Weights of a small image FSQ autoencoder.
Model: 13.4M parameters, 48-pixel images, encoder arch convnext, encoder norm layernorm, encoder activation gelu, encoder moe top_k, encoder num experts 32, encoder patch size [2, 2], encoder depths [3, 6, 3], encoder widths [64, 128, 256], decoder norm batchnorm, decoder activation silu, decoder widths [32, 64, 64, 64].
Rows from block 9 of the encoder of a small image FSQ autoencoder, named by matrix and row number. Rows with one number within an expert belong to one neuron, the router's apart. Each number is 128 + 32 x the weight over its row's rms, rounded and kept within 0 to 255. All counts start at 0.
Before each expert's rows are labels from the 100 images, of 14976, where the router gives the expert most weight on average: "patch colour" is the nearest of a few named colours to the mean colour under the peak. Only what is clearly more common there than usual is listed. The data: photos of plants, animals and fungi (iNaturalist).
# router: router (encoder.blocks.9.mlp.router.weight, 32x256), inputs 0-255
# up: expert up (encoder.blocks.9.mlp.up, 32x256x256), inputs 0-255
# down: expert down (encoder.blocks.9.mlp.down, 32x256x256, transposed), outputs 0-255

# expert 31
patch colour: black
router.31 [116 162 125 166 155 142  93 105 148 132 142 179 134 158 114 126  97 162 143 142  79  97  96 112  59 115 156 120 150 135 106 121 168 101  34 129 117 154 114 200 113 133  89 104  83 150  77 115 130 144 147 145 139 134 108 130  66 126 118 184 138  99 122 120 118 120 178 146  97 112  98  92 126 132 156 138 134 105 127 160 125 134 116 124 145 106 144 137 164 173 117  81 128  94 109 108 185 115  82 124 147 154 154 151 131  97 149  79 168 124  98 151 137 183 133 125 101 117 124 176 161 167 133 116 139  95  92 145 125 115 102 134 125 137 142  92 132 145 112 159  87 166  62 149 144 156 130 112 129 118 135 193 125 142 108  94  96 186 145 142 153  80  85  40  85 122  99 125 162 178 133  70 147 113  65 113  99 149 109 163 171 187 159 196 140 124 111  85 122  95 106 126 169  91  95   1 179 137 162  86  78 158 146 119 144 148 123 126 135 123 141 104  53 191  96 105 135 168 137 107 183  99 132  74 123 145  96 160 130 153  28 104  85 131 119 146  75 155 171  60 111 194 146  65 125 118 147 135 110 113 101 161 128 130  87 126]
up.5 [173 150 131 151 119 139  89 128 108 104 126 101 158 100 204 134 120 149  81 120 162 117 112 110  93 113 164 168 134  77 113 173 136 112 150 154 104 130  63  98  67 129 111 142 127 140  36 136  66 144 131  95 101 153 124 121 112  94 187 158 103 130  95 158 140 147 105  70  57 178 170  78  88 113 177 132 100 187 127 154 147 117  98 149 162 134  66 110 138  92 148 111 165 167 134 187 139 165 102 149 134 142  72 165 121 218  87 184 103 140 157 100 135 149 121 123 114  77 144 128 116 194 102 146 143 166 155 123 142  94 111 114 165 166 171 107 141 124  87 168  96 223 118 142 113 134 158 107 109 153 132  73 171 125 109 129 119 144 138 113  71 111 164  57 178 116  65 152 157 116 150 116  91 167 139 147  61 190 130 146 111 129  99 120 136 158 174 103 193 122 150 147 112 155 145  85 186 128 141 139 173 120 165 129  99 134 183 168 151 143 104 134 119 141 164 167 127 115 115  85 109 128  89 110  49 114 134 131 121  81 118  91 125 143 141 112 145 121 149 103 120 115 132 140 120 190 130 179 165 142  69 161  72 125 145 106]
down.5 [160 116  79  78  88 139 133 148 126 117  92  83 100 137 155 134 108  88 143 146 103 108 121 173 124 164 139 168 107  99 113  87  93 103 175 112  95 147  86  88 153  84  92 120 120 126 211 128 133 133  85 155 131 113 147 126 138  95  67 175 187 118 129 113 125 129 128 145 166 160 144 112  79 130  93 162 201 135 138 122 176 119 137 153  88 118 153  93  82 130 187 162 142 180  65 184 138 139  97 141 112  88 122  74 102 156 125 135 156 148  87  93 112 186 130 133 101  57 116 101 120  81 103 230 121 155 137 152 129  87 133 184 133 101 140  82 168 153  87  94 121 107 191 112 154 121 106 130 189 200  96 141 148 167 146 127 130 111  92  68 141 137 105 176 189 118 162 139 108 158 134 149 153 139 128 161 114 133 151 119 109  96  54 128 154 132 144  96 137 109 127 105  86 126 151 124 119  87 149 151 195 103  96 191  93 164 109 152 125  97 175 168 100 193 165 148 137 138 127 162 137  73 125  77 138 134 117 133 155 114  89 122 138 100 114 120 100 181 103 159 114 122 132  80 145 169 123  53 103  57  62 123 163 101  94 140]
up.6 [135 129 120 140 118 133 135 122 129 148 184 113 156 131 166 134 119 177 122 109 149 102  89  86 148 111 159 103 112 129 147 159  88 141 123 185  79 139 111 124  92  80 119 112 177  89  98 127 135 133  89 114 123 191 123 180 125 130 188 155 106 134 129 161  88 137 167  76  98 155 101 131 101 141  96  90  95 170 106 144 120 153 130 126 155 153 138 148 144  76  79 137  22  88 148 144 192 185  95 114 141 104 154 119 184 148 148 141  97 108 136  91 121  72 113  84 116 124 187 105 174 121 100 117 155  98 126  91 151 158  97 165 106 123 156  93 178 138  39  18 146 132 150 111 157 133 139 138 110 123 182 117 132 101 169 174  98 112 165  76  74 153 146  58 149 133 100 108 114 108  58  77 109 125 120 120 147  91 194 172 146 177 113 132 109 144 137  86 177 145 114 116 144 172 102 122 202 136 132 108 151 160 133 142 119  97 125 103 143 107  88 162 144 122 130 118 131  62 139 146 104 128 149 130  65 136 154 142 172  65 151 116  63 116 107 138  89  81 164 114 165 166  41 168 186 165 146 134 114 158 120  80 123 145 125 124]
down.6 [140 131 117 130 174 131  86 114 141 159 105 121 164 165 142 153 105 120 131 195 154 113  88  95 151 113 151 138 114 140 118 112 142 117 152  94 161  87  99 123  54 215 149  96 104 134 157 170 110 128  98 139  98  96 151 190  52 126  85 186  66 153 182 109 116 107 134 139 137 129 199 175 157 137 180 151 163 146 107 179 147 117 110  77 107  86 160 143 107 132 153  84 102 126 150 141  46 131 169 100 149 207 112  59 130  89  94 147 147 131 109 156 166 158 127 170  90 121 111  90 133 156 138 142 105 115 131 124 111 233  86 153 186 141 158 149 110  91  61  95 128 114 110 141 144 149 137 183 149  88 132 123 154 145 147 115  72 145 101  96 133 130 134 141  96 162  88 142 137 178 157 161 147 154 154 147 169 122 106 106 123  68 138 128 158 140 143 143 102  86  69  81  57 119  78 110  78 149 178 168 137  92 131 116  73 156 111 120 138  82 168 117  99 145 155 116 170 142  95 131  94  79 162  92 121  83 133  80 163 141  52 109 159  76  97 137 104 100 109 131 128 148  94 164 137 103 163  98 105 105 103 128 104 155 138 108]

# expert 19
patch colour: pink
router.19 [147 118 159 194 115 101 146 135 113 158 138 159 105 135 136 146 153 168 135  74 107  74 107  85  95 145 141 101 105  60  65 155 105 146  96 168 172 139 125 125  93 129 198 217  57 104 130 115 144 123  96 112 105 117 108 108  93 153 153  94  84 138 145 141 129 130 140 110 107 186 111 109 118 178 164 153  75 130 157 104 101 108 143 105  56  65  91  91 131 142 126  98 117 116 136  96 108  85 152 108 134 175 147 189 129 141 153 113 151  91 100 108 136 131 142 106 143 151 159  72 114 170  61 157 111 126 126 147 115 119 141 150  88 136 127 122 173 145  89 142  79 142 169 131 133 148  86 141 115  61 128 133 163 107 101  87 108 102  83 151 123  88 120  98 168  90 122 113 117  80 140 166 127 108 134 155  74 129  67  76 130 159 157 111  99 159 195 125 161  79  94 106 142 115 123 232 149  85  99 121 147 158 142  93 126 111 129 169 153 113 148 121  67 148 143  85 110  96  53 117 110 139  73  74 131 126 119 112 160 121 119 117 149  98 158 107 194  90  43 171  80 109 168  57 150 109 114 130 111 103 135 160 115 207 121 140]
up.3 [119 134 127 142 124 151 122 149 130 146 145 130 118 174 144 136 131  77 164 115 127 131 130 158 122 127 113  73 143 105 133 149 169 155 133 157 213 151 103  91 141 141  71 134 157 132 155  86 116 104 155 117  95 157 167  97 123 128 134 155 110 162  91 148 146 167  98  72 141 162 117  95 110 172 133 100  85 144 145 131 120 104 130 172 131 130 124 120 123  93 114  76 121 103 157  78 126 139  35 130 108 142 148  93 138 134 143  96 125 129  72  98 224 173 112  65  64 140 160 119 146 103 161 141 124 112 100 178 107 141 210  73 114 113  73 106 141 124 174 127 165 158 150 153 148 173 125 135 143 150 218 134 144 170 146 139 127 134 108  93  65 103 133 151 173 106 129  49  81  71  94 145 114 161 107  96 110 124 133 104 140 156  81 124 137 108 198 149 121  73 124 134 105 162 161 172 140 120 103 100 159 161 131 125 125  67  78 145 125 188  33 107 115  84 157 155 170  94  57 108 132 153  84 113 144 147  78 136  92 165 143 127  86 140 133 140 121 110 133 159 121 227  90 150 103 161  83 179  94  86 150 173 144 151 161 145]
down.3 [ 78  93 149 143 140 151 105  87 141 134 127 158  71 120 146 109 129 107  90 163 118 144  97 102 136  63 134 133 100 153 147 116 105  88 148  75 203 133 104 104 150 170 173 145  91 125 139 130 129 112 108  90  37 119 105 126 160 131 109 140 100 178 143  78 125 113 166 107  98  87 111 147 157  79 175 144  73 142 128 154 136 137 183  88 140 135 139 140 147 126 158  89 135 125 119 168 110 132 106 126 112 140  97 103  82  36 125 145 105 111 144 149 191 137  56 133 110 162 113 151  75 107 193 138 132  59 158 124 135 120 141 171 134 115 133 164  74 114 102 102  83 128  78 119 153 163 129 103 147 137 157 146  67 127 255 167 124 117 151 121 134  77 143  76 124 167 119 152  79 156 168 128 162 150 141 127 132  94 108 110 122 139 163 154 150 116 162 166 110  78 123 122 142 129 123  82 107 141 124 130 152  89 157 117 137 168  94 162 112 102 134 174 121 148  92  97 140 111 104 132 124 136 146 135 183  52 120 144 143 172 158 109 156 173  55 121 146  83 139 134 100 114 128 168 163 121 172 161 155 212 179 208 186 130  59 149]
up.4 [193 143  83  38 106 155 118 112 121 157 122 162 124  81 132  80 135  18 104 131 163 117 123 143 126 141 135 130 119 116  83 129  97 163 117  51 136  88 141 175 131  96 118  71 103 159  83  97 128  92 154 103 130 101 127 155 153 168 100  64 121 107 131 132  99 108 133 198 158 117 148 147  75 171  88 158  96 131 147 118 111 114 152 172  76 116 110 106  71 108 128 150 137 140 110 121  92 142 107 177  97 161 140 113  93  99 144 159 165 131 121 204 150 141 144 130 106 165 133 146  84 126  88 142 131 137 132 167 103 131 168 142 139 132 101 149 127 100 103 140 181 140 144 187 116 125 152 145 111 109 167 128 163 163 100  91 139 135 125 107 130 128 128 168  95 105 165  87 112 129 138  67 109  55 110 121 150  76 157 156 191 152 122 151 123  55  87  91  66 189 158 163 133 135 174 153  93 106 110 137  83 147 116 129 182 132 127 140 182 138  94 155 163 104  63 120 113 133 116 115 107 144 154 147 195 172 162  78  84 212  79 106 136 109 118 104  98 106  90  52 140 123  49 155 162 117 151 174 145 113 179 129 123  91 126 123]
down.4 [ 88  96 123 147 149  79  33 174 149 134  91 145  97 116 183 178 163 170 139 204 125 114  75 112 134 119 124 121  96 129 116 161 122 123 107 117 138  95 178 165 154 164 186 136 179 106 136 112 124 131 174 128 143 174 139  86  96 108 120 126 103  99 146  90 149 128 146 145 171 169 122 140 121 123 131 137 109 140  91 132  70 162 173 144 123 110 100 187 113  83 110 143 133  91 124  54  79  95 137  87 110 118 135 192 171 176 144 117 138  88 124 150 112  94  94 181 139 101 189 154  86 140  92 100 122 143 114 143 148  59 121 107 122 178 121 123  77 162 135  99  32 122 130 117 103  97 120 122 151 119  96 137 141 118 172 118 141 126 118  81 111 126 140  85  85  83 129 128  96 184 185 104 136 146 117 110 159 137 194 156 105 105 137 124 106 113  83 146 188 116 147  64 182 102 147 157 176 173 176 103  90 132 106 113 170 113 133 133  89 165 112 120 139 143  77 130 174 171 108 115 126 177 137 173  74  89 120  89 123 225 215 145 140 150 145 161 140 104 134 119 160 127 148 188  71 119 126  98 110 162 127  88 135 103 140  84]

# expert 14
patch colour: black
router.14 [138 149 120 133 160 164 134 123 116 108 152 139 127 201 140 135 163  92 148 134  65  84 126 101 138 129 149 167 146 178 123  96 123 139  81 178 148 161 173 108 141 144 115 170 117  57 116 127 119 115  96 144 168 112 135 121 121 116 180  85 122 112 170 125  91 172 124 104 109  89 162 187  93  72 109 146  84 144 117 144 144  90 126 113 132 206 135 137 124 131 116 115 133 137 138 180 152 109 166 176 142  78 109  69 146 128  58 132 129 104 138  77 156 167 195 191 154  86 203 102 100 134 142 208 140 148 107 120 122 141 140 131  50 145  87  91 109 160 121  79 120 158  98  96 117 151  78 166 127 157 164  87 175 120 172 141 111 158 119 154 129  83 120 182 146 118  95 163 138 122 194 120 158 154  99 108 140 129 201 139  90 118  81 112 112 100  66 108 128 116 143 109 188 139 113 162 140 133 228 126 118  80 135 134 169 133 130 197 141 170  76 139 100 119 150 128 119 135  13  63 122 131  76 108 125 137 153 178 131 146 139 123  78 146 136 100 156 124 118 186 156 123 112 134 112 116 146  99 119 172  92 145  96 127  99 150]
up.5 [ 81 116 120 154 111 145 113 121 103 201 166 125  96 136 150 119 130 179 127  89 210 147 165 155  50 125 141 150 136 102 108  99 105 113 161  80 136 128 102 115 183 119  96 140 155 234  94 100  78 170 198  93 100 149  99  73  72  98 163 115 193  98 135  96 164 119 109 153 134  97 104 134 141 182 160 108 181 116 135 150 144 152 118 125 130 158 107 102 115 142 163 122  62 100 150  94 167 170 135 178 146  84 138 153 186 153 113 158  77 112 120 122 134 127 108  70 159 106 156 134 143 131 126 109 117 151 174  88 130 109 155 148 149  81 184 177  90  93 164 116 120 159 146 170 130 184 102 120 109 108 125  83 170 106 134 158 100 149 131 141 128 124 137 127 128 147  96 108 114 118 148 179 163  97 192  72 100 139  79 102 141 174 105 145 106 158 119 105 161 108 124 169 121  77  63 122 179  87 130 146 110 130 137 120 110 122 160 152 151 204  86 142  90 139 109 180 156 149 124  91 200 117 151 146 117 150 201 135 187 134  63 129 100 141 139 139  88  77 121 145 167 174 138  94 101 146 110 102 112 128  77  70 156 111 100 111]
down.5 [150 146 132 106 107 144 152 153 138 124 104 120  97 113 160  86  81  97 121 116 110 138 161 154 108 162 114 159 113 153 165 131 125 134 124  68  99 153 104 124 175 114  92 170 153  90 149 111 127 127 120  88 108 118  68  91 106 109 101 147 168  98 139 110 128 151  75  96 131 131 155 131 127  67 182 188 196  82 139 141 177 162 145 138  90 132 156 115 173 114 159 194 147 144  95 173 191 114 185 132 101  67 110 146  96 144  91 218 176  66 168 145 150 177 130 150 100  79 164 182 116 151 115 172 133 183 151 120 110 118 116 123 129 116  84 153 149 113 127  86 178  89 128 134 152  97  91 149 141 126 149 137 143 105 133 143 169 146 173 114 128 187 128 140 126 137 146 157 179 146  91 154 146 100 109 133  86 202 175 173  83  89 112  85 159 139 130 137  94 126 156 140 151 121 182 148  99  75 102 150 138 123 151 173 151 143  54 134 111 145 141 107 137 134 157 144  93 173 141  92 162 125  75  99 133 160  76  84 165 112  45 168 132  80 142  87 168 168 147 161  82 128 151  61 158 111 130 153 156 147  35 185 146  98  94 137]
up.6 [152 126 175 155 127  92 102 118  96  94 113 107 109 121 151 126 131 127 124 154 113 136 126 182  59 114 139 134 135  65 108 121 106  99  90 151 137 118  30 181 179 161 148  95 142 107  82  79 157  73 114  99 114 135 157 112 144 109  94 179 107  80 112  90 171 119 120 122 100 190 120 122 144 178 124  86 168  54 108  90 155 214  58 109 147 130 139 114 117 150 148 108 111 150 130 104 145 124 128  90  53 141 109 144 149 112 152 156 115 142 111 134 124 124 106 152 204 134 209 132 109 169  78  92 111 129 102 148 157 116  91 140 160 138 164 125 117 195 153  79 128 205 109 148 165 130 150 103 101 113  69 153 129 136  62 140 114  95 154 142 156 133 133 166 110  89 141 117 105 154 102  96 121 122 117 119 136 200 151 171 145 123 103  84 104 111 151 190 149 126 116 199 107  82 136  89 134 133 110 151  92 188 126 111 115 136 215  86 105 152 128 139 122 148  90 100 188 170 148 120 147 110 114 101 114 162 125  90 120  24 125  86 159 116 128 152 117 125  99 164 185 169 121 135  84 116 137 143 108  63  76 115 107 107 143 125]
down.6 [ 95 101 123  60  98 182 136 132  96  57 138 164  78 142 108  88  98  42 137 145 202 173 124  61 142 134 111 133 130 128 157 115 185 128 121  49 123 139  90 122 138  91  76 146 137 150 100 146 134 125 119 157 141 112  94 177 113 115  97 187 101  80 114 115  97  87 113 123 112 126 113  80 119 131  94 100 117  90 130 163 120 108 138  83  98 182  79 124 149 149  83 140 195  88 149 104 125 172 137  72 104 102 109 141 135 120 123  52  81 158 120 122 164 140 198 115 134 133 149  95 104 110 132 121  95 147 135 107 139 113 104 122 125 100  83 157 117 119  99 153  89 126 138 116 140 182 160 209 124 124 109 110 199 151  75 112 141 159 106 126 147 147 117 203 204 152 100 123 183 119 145 124  87 129 108 113 107 132 133 113 161 170 153 128 158  99 113  99  79  94 145 132 120 191 173 128 118 122 125 143 103 205 172 162  90 119 116  96 165 128 107  50 156 118 151  99  98 160 142 154 101  62 114  96 100 156 123 142 144  71 139 124 111 104  88  96 143 112 122 130 154 212 103 142  88 110 161 124 111 171  89 182  60 134 131 125]

# expert 15
patch colour: white
router.15 [ 83 106 101 132 123 124 151 116 111 180 159 138 127  77 110 122 121 134 141  68 185 122 112 108 133 117 125 123 106 115  89 119 105  69 158 112 156 139 105 147 105 150  88  53 161 158 105 133 117 108  91  89  97 161 100 132 132 125 110 214 128 112 136  83 164  57 128  98 146 148 104 117 116 139 126  88  75  94 142 112  44 128 139  96 118 142 100 120 133 114 135 109 211 103 133 131 156  83 134 151 140 160 176 134 139 144 179  98 166 209 111 140  92 124  85  79 134 125  89 126 134 103 171  84 144  97 109  88 126  99 123 123 139  81 115 118 163  77 120 138 117 141 125 110 128  75  76  65 130 100  99  82 146 124 110 106  92  92  78 109 145  67  72 114 155  77 106  82 143 106 115 105  24 161 167 112 113 114  80 105 108 117 114 156  88 168 122 105  63 145 118 106 121  53 109 183 112 100  92 103 132 188 146 124  79 108  88  96  87 151 103 124 129 110 104 173  96  77 173 149  93 163  64 114 105 106  84 129 148 106 124 125 135  93 140 155 171  67 115 143  88 120 130  98  99  84 137 126  72 103 157 137 118  89  56  83]
up.5 [101 119 168  84 131  95  63 134 158  35 135 164 107 141 163 171 199 154  94 111 157 137 125 167 173 160 156 201  83 148 130 151 113 141 162  61  78 162 195 147 138 154 104 106 125 120 153  96 124  92 111 156 115 110  98 132  88 181  96 117 157 177 138 117 133 131  70 101 127 160 138 118 165 143 100 129 132  82  95 104 100 120 172 181 133 106 117 100 123 115 122 137 105  68 161 128  92 144 122 144 107 178 102  97 130 144 150 101 139 108 101 162 171  97 139 139 148 191 171 113 142 112  46 145 155 103 144 158 137 176  98 139 151 123 128 135 101  68 101 106 102 154 145 116 128  73  95 142  95 213 163 122  70  88 141 109 116 139  97  75 120  72 112 127 126 141 125 175 149 135 158 119 157 178 121 111 219 142 154 195 114 119 101  92 144 121 146 119 137 173 130  84 139  42 141 107 122  96 153  95 151 136 157  93 147 167  83 137  43 122 137 213 168 171 145  85 185 134 133 140 143 132 148  98 198 166  88 143 140 166 115 145 109 145 141 112 122 108 156  92 136 116 127 166 113 151 126 114 155 110 163 143 147 130 134  70]
down.5 [161 131 144  92 157  85 102 137 195 129  86 108 131 139 132 127 179 175 163 148  92 143 113 139 154 112 151 135 187 132 170 140 117 170  83 147 116 146 147 143 153 149 158 159 142  58 151 154 135 120  67 161 206 141 133 113 141 178 114 170 105 135 159 193 146 138 111 146 164 117 158  77 144 164 138 133 166 161 165 136 157 135  62 132 134 113 147 137  85 114 103 153 152 147 151 136 189 110  82  72 139 164 138 118 124 132  82 151 160 133  88 109 148 156  97 105 113 141 130 114 129 220  78  90  77 140 213  92 181 175 120 103 128 103 131 120 145 114 193 125 173 155 145 119  61 120 119 133 147 143 124 115 125 128 166  33 131 138 120 119 129 116 157 161 116 153 110 209 108 153  97 180 140 151 186 133 107  95 133 161  63 135 140 111  89 125 143 121 115 101 161  93 166 102  76 235  91 152 125  60 194 122 123 106 107  86 171 146 105 114 134 105 132 123 176 143  99 148 119 151 133 187 113 151 115 133 165 118 131  82 132 128 128 114 123 166 164  96 160 117 104 106 149 110  72  85  90 147  71 176  71  99 146 146 123 157]
up.6 [ 68 105 167  90 140  96 113 115 138 109  90 126 112 121 136 165 194 149 117 130 167 132 119 119 160 156 126  88 159 127 132 144 121 135 119 141  96  99 195 162  68 150  94 140 134 197 133  80 151  82  92 175 115 110  70 100  94 125 107  49 178 123 138 180 156 126 110 137 110 170 105 133 108 113 130 141 103 188 106 125  79 156 160  99 153 105 146  92 136 132 115 158 111  99 136 133 124 116 121 156 175 138 122  72 142 121 147  88 135 159 154 104 139 144  87 149  90 169  92 147  67 113 154 179 133 118 136 205 145 135 116 102  96 124 148 122  74 102 112 179 162 171 162 113  70 168 161 109 141 123 161 166  79 173 170 100 100 144 118 179 106  84 132 159 113  88 154 161  97  76 138  47 135 130 136  61 134 105 103 126 153 120 118 114 123 110 116 151 133  93 155  62 136 144 177 133 128 114 123 129 148 129 180 122  72 117 115 103 126 199  75 103 113 117  48  82 105 161  83 174 133 140 114 160 155 162  65 112 146 153  93  63 165 163 112 156  64 114 165  69 101 122 100 127 113  89  99 125 124  77 220 146 172 137 119 145]
down.6 [ 97  68 105 159 156 121 154 108  80 214 124  92 125 187 136 150 141 157 127  60  92 101 145 124 139  85 124  99 109  85 139 164  85  85 125 103 168 111  82 147 118  96 127 172 126 154 133 121 102  84 139 161 119 143 171 147  86 176 101 177 100 189  98 142 148  70 158 161 122 137 192 131  90  80 167 123 127 130 169 158 135 167 121 121 110 134 123 165  92 137 150  77 156  85 115 100 143 103 110 173 117 164 149 115  50  93 128 120  93 101 143 170 126 139  82 132  91 123  38 150  74 157 133 138 188 115 171 155 174 163 104  96 128 167 165  81  99 145  90 101 111 159 164  84 134  93 135 114 155 107  90 134  97 151 123 171  84 106 106 117 144 178 145  82 112 149  61  84 128 138 139 155 157 124 122  65 174 148 165 175  58 127 116 127 136 160  95 138 145  91 157 104 160  63 165  81  88 129 117 145 141 125 171 117 126 163 152 103 111 163 176 138 109 122  56 135 132 107 107 131 102 106 173 110  79  64 123 151  80 151 128  84 134 127  94 186 128  56 143 107 130 112 121 160  68 132 129 109 116 150  98 118 117 162 161  99]