config.toml
dataset = "photos of plants, animals and fungi (iNaturalist)"
downsampling_factor = 8
encoder_isotropic = false
encoder_mlp_ratio = 4
encoder_dropout = 0.05
encoder_expert_mlp_ratio = 1
encoder_shared_expert = false
encoder_depths = [3, 6, 3]
decoder_norm = "batchnorm"
learning_rate = 0.0005
Rows from block 6 of the encoder of a small image FSQ autoencoder, named by matrix and row number. Rows with one number belong to one neuron. Each number is 200 + 20 x the weight over its row's rms, rounded and kept within 0 to 999. All counts start at 0.
After each neuron's rows are labels from the 100 images, of 14976, where the neuron reaches its highest value: "colour at peak" is the nearest of a few named colours to the mean colour under the peak; "strongest on" is what is common among them. Only what is clearly more common there than usual is listed. The data: photos of plants, animals and fungi (iNaturalist). In brackets: how many of the 100.
# fc1: MLP up (encoder.blocks.6.mlp.fc1.weight, 512x128), inputs 0-127
# fc2: MLP down (encoder.blocks.6.mlp.fc2.weight, 128x512, transposed), outputs 0-127

fc1.353,194,191,206,207,182,218,195,188,197,175,222,192,214,230,218,236,243,181,195,250,211,186,134,236,182,222,160,208,203,207,230,192,211,179,209,199,200,247,190,211,176,149,222,195,187,202,201,201,206,212,167,199,205,212,185,193,216,178,210,210,197,195,176,212,177,184,211,188,192,208,205,201,191,228,205,143,215,179,211,224,209,204,200,215,182,223,205,183,184,202,195,242,196,197,218,200,197,171,186,184,179,209,199,194,183,190,192,201,202,215,252,188,218,204,199,245,208,160,217,208,205,224,217,193,194,182,198,187
fc2.353,242,215,201,185,187,196,220,235,159,197,210,193,163,186,232,214,223,208,168,206,180,229,208,196,188,225,177,210,242,186,204,186,200,234,201,218,202,189,187,186,213,209,198,187,182,193,226,184,203,169,198,198,213,186,169,175,193,208,219,181,200,176,192,213,220,212,208,178,158,198,208,180,192,203,244,187,218,175,210,205,197,205,213,189,208,233,205,196,210,211,195,202,198,207,180,199,210,204,151,188,201,175,215,167,205,178,231,205,182,233,217,231,234,200,225,221,189,192,209,202,147,174,169,167,205,238,180,179
colour at peak: white (49); pink (27)
strongest on: order Passeriformes (50)

fc1.26,175,161,208,191,208,246,227,179,202,230,189,212,219,188,221,233,192,186,168,195,230,188,211,221,225,183,195,208,214,162,225,211,214,181,171,202,201,231,220,214,217,192,212,230,196,224,177,223,218,197,172,191,182,201,190,237,236,189,222,219,208,199,205,189,239,144,229,208,202,204,208,200,181,194,194,206,212,217,195,196,216,206,208,211,190,227,186,202,249,192,213,177,231,204,212,171,202,169,174,190,225,205,189,189,181,173,230,208,194,226,201,170,199,206,223,219,196,207,218,199,205,188,234,187,208,198,246,190
fc2.26,222,230,186,205,212,191,188,214,190,198,180,231,199,182,195,193,196,210,175,221,194,218,192,229,202,222,204,173,238,234,183,222,181,243,180,227,215,195,198,197,218,223,217,188,157,221,249,175,221,178,198,168,184,189,211,203,181,223,189,260,183,215,185,188,222,229,168,213,182,219,168,211,210,210,235,180,176,210,222,164,182,187,197,204,201,214,197,183,193,208,227,225,209,202,173,195,216,197,164,202,179,205,214,207,226,212,211,209,182,210,223,217,209,220,198,195,228,192,214,177,172,200,157,186,186,206,220,199
colour at peak: black (68)
strongest on: phylum Arthropoda (67); class Insecta (66)

fc1.453,169,218,184,207,219,230,245,194,206,259,200,246,190,193,235,220,201,184,192,212,188,208,193,197,194,167,212,179,222,200,229,193,220,179,216,200,168,195,211,206,171,193,203,229,210,197,187,218,239,182,217,219,230,183,181,238,193,188,238,217,217,201,221,221,257,175,177,193,197,208,248,183,222,198,196,166,196,193,200,178,199,197,185,203,192,232,202,187,216,167,183,194,184,212,180,168,207,191,190,194,187,185,195,177,219,190,224,211,209,197,194,207,223,212,215,201,157,217,229,194,196,189,196,189,208,179,185,210
fc2.453,207,204,189,232,228,219,218,239,176,195,211,219,196,221,193,203,196,220,217,153,217,197,176,208,197,190,210,199,217,202,175,213,191,240,195,147,213,219,190,214,219,200,207,227,126,226,223,182,190,188,235,191,180,202,225,196,178,198,176,224,188,171,199,183,168,204,201,184,224,206,170,205,180,190,229,170,227,198,202,209,192,187,196,204,210,252,215,187,246,192,211,210,203,165,234,205,179,208,191,189,168,190,205,212,202,219,187,190,193,192,176,194,220,214,196,200,199,205,203,184,189,189,225,203,193,185,223,233
colour at peak: green (46)
strongest on: phylum Arthropoda (61)

fc1.132,207,250,215,196,207,199,199,208,191,190,215,220,210,198,216,195,179,166,167,228,204,209,190,196,211,187,206,210,227,189,242,213,201,207,183,169,198,239,191,176,221,213,211,224,174,196,189,194,198,219,156,183,177,197,216,181,206,151,213,162,230,169,196,223,222,172,186,239,210,192,192,179,179,189,168,198,205,162,197,199,221,184,210,197,182,182,221,202,190,227,209,192,172,173,188,146,205,199,217,209,205,196,214,172,222,175,203,213,185,227,196,232,174,205,183,185,167,208,199,193,195,224,171,182,189,189,220,173
fc2.132,201,177,185,204,218,222,182,181,238,207,190,191,205,213,155,188,171,201,219,253,225,196,209,206,209,199,246,194,162,203,179,205,205,236,177,185,180,179,202,217,188,243,201,191,222,201,214,199,184,219,192,192,205,233,202,209,201,154,207,192,201,209,214,182,167,213,237,196,205,193,200,212,192,192,152,222,206,197,193,211,193,194,190,184,170,211,180,207,168,179,200,186,239,175,194,206,208,189,233,218,189,208,173,249,200,202,208,207,212,178,191,208,178,216,153,228,191,204,203,191,237,232,215,210,210,177,220,197
colour at peak: green (26)
strongest on: class Insecta (64); phylum Arthropoda (64); order Lepidoptera (34)

fc1.205,168,179,214,215,168,202,212,197,213,188,176,214,209,190,226,232,232,213,193,211,192,216,218,218,252,159,204,215,218,169,219,209,191,218,181,181,211,236,261,222,175,175,224,183,206,200,176,201,205,196,167,204,199,206,202,188,224,170,222,224,222,211,186,208,212,191,191,186,215,211,206,216,198,207,177,215,252,182,172,194,201,193,216,186,202,208,198,200,205,196,197,195,214,203,221,161,207,170,193,191,199,209,201,176,173,196,189,200,190,221,254,213,194,215,238,209,202,212,204,171,179,237,200,170,195,177,236,204
fc2.205,211,203,194,182,226,197,213,221,162,219,176,186,192,184,199,196,193,194,191,231,217,192,204,201,167,214,194,187,207,210,176,203,191,245,201,223,212,156,226,213,218,202,198,168,156,217,246,182,165,211,203,184,203,181,192,232,169,180,226,235,205,205,199,235,217,211,222,196,171,204,209,197,227,193,212,203,162,187,198,193,198,200,194,177,193,239,178,181,225,210,187,237,193,207,220,181,230,203,169,243,199,204,212,211,195,227,185,186,205,203,233,227,203,226,222,230,223,219,193,182,183,190,164,196,207,226,211,202
colour at peak: green (47)
strongest on: phylum Arthropoda (70); class Insecta (67)

fc1.59,187,192,199,181,180,201,219,187,176,210,181,191,174,162,227,189,209,168,179,201,219,192,184,200,202,189,204,210,201,174,207,210,223,171,209,234,220,233,169,208,183,197,236,252,210,180,187,241,202,220,200,224,241,180,217,227,218,188,214,203,195,190,182,163,211,174,212,192,249,227,227,205,192,201,198,194,214,192,213,178,208,198,193,207,191,254,200,219,221,212,221,208,211,197,188,162,210,171,190,238,208,206,189,166,185,191,232,199,179,185,208,198,205,190,214,214,186,203,196,199,203,219,233,259,203,202,210,189
fc2.59,234,215,195,175,166,187,222,232,177,194,211,205,170,188,227,206,221,220,173,195,165,203,211,195,200,199,197,224,244,187,214,191,218,238,204,203,218,218,177,181,204,200,201,192,186,194,198,193,218,163,194,220,213,183,173,150,218,210,236,197,202,204,198,185,210,201,214,186,159,222,185,171,184,207,238,182,203,198,207,197,188,182,213,212,200,210,210,206,167,192,215,191,209,191,179,212,172,221,187,179,218,173,199,175,207,172,235,214,170,212,182,203,245,189,228,214,192,173,219,217,139,192,206,180,190,212,183,175
colour at peak: yellow (45)
strongest on: phylum Arthropoda (67); class Insecta (65)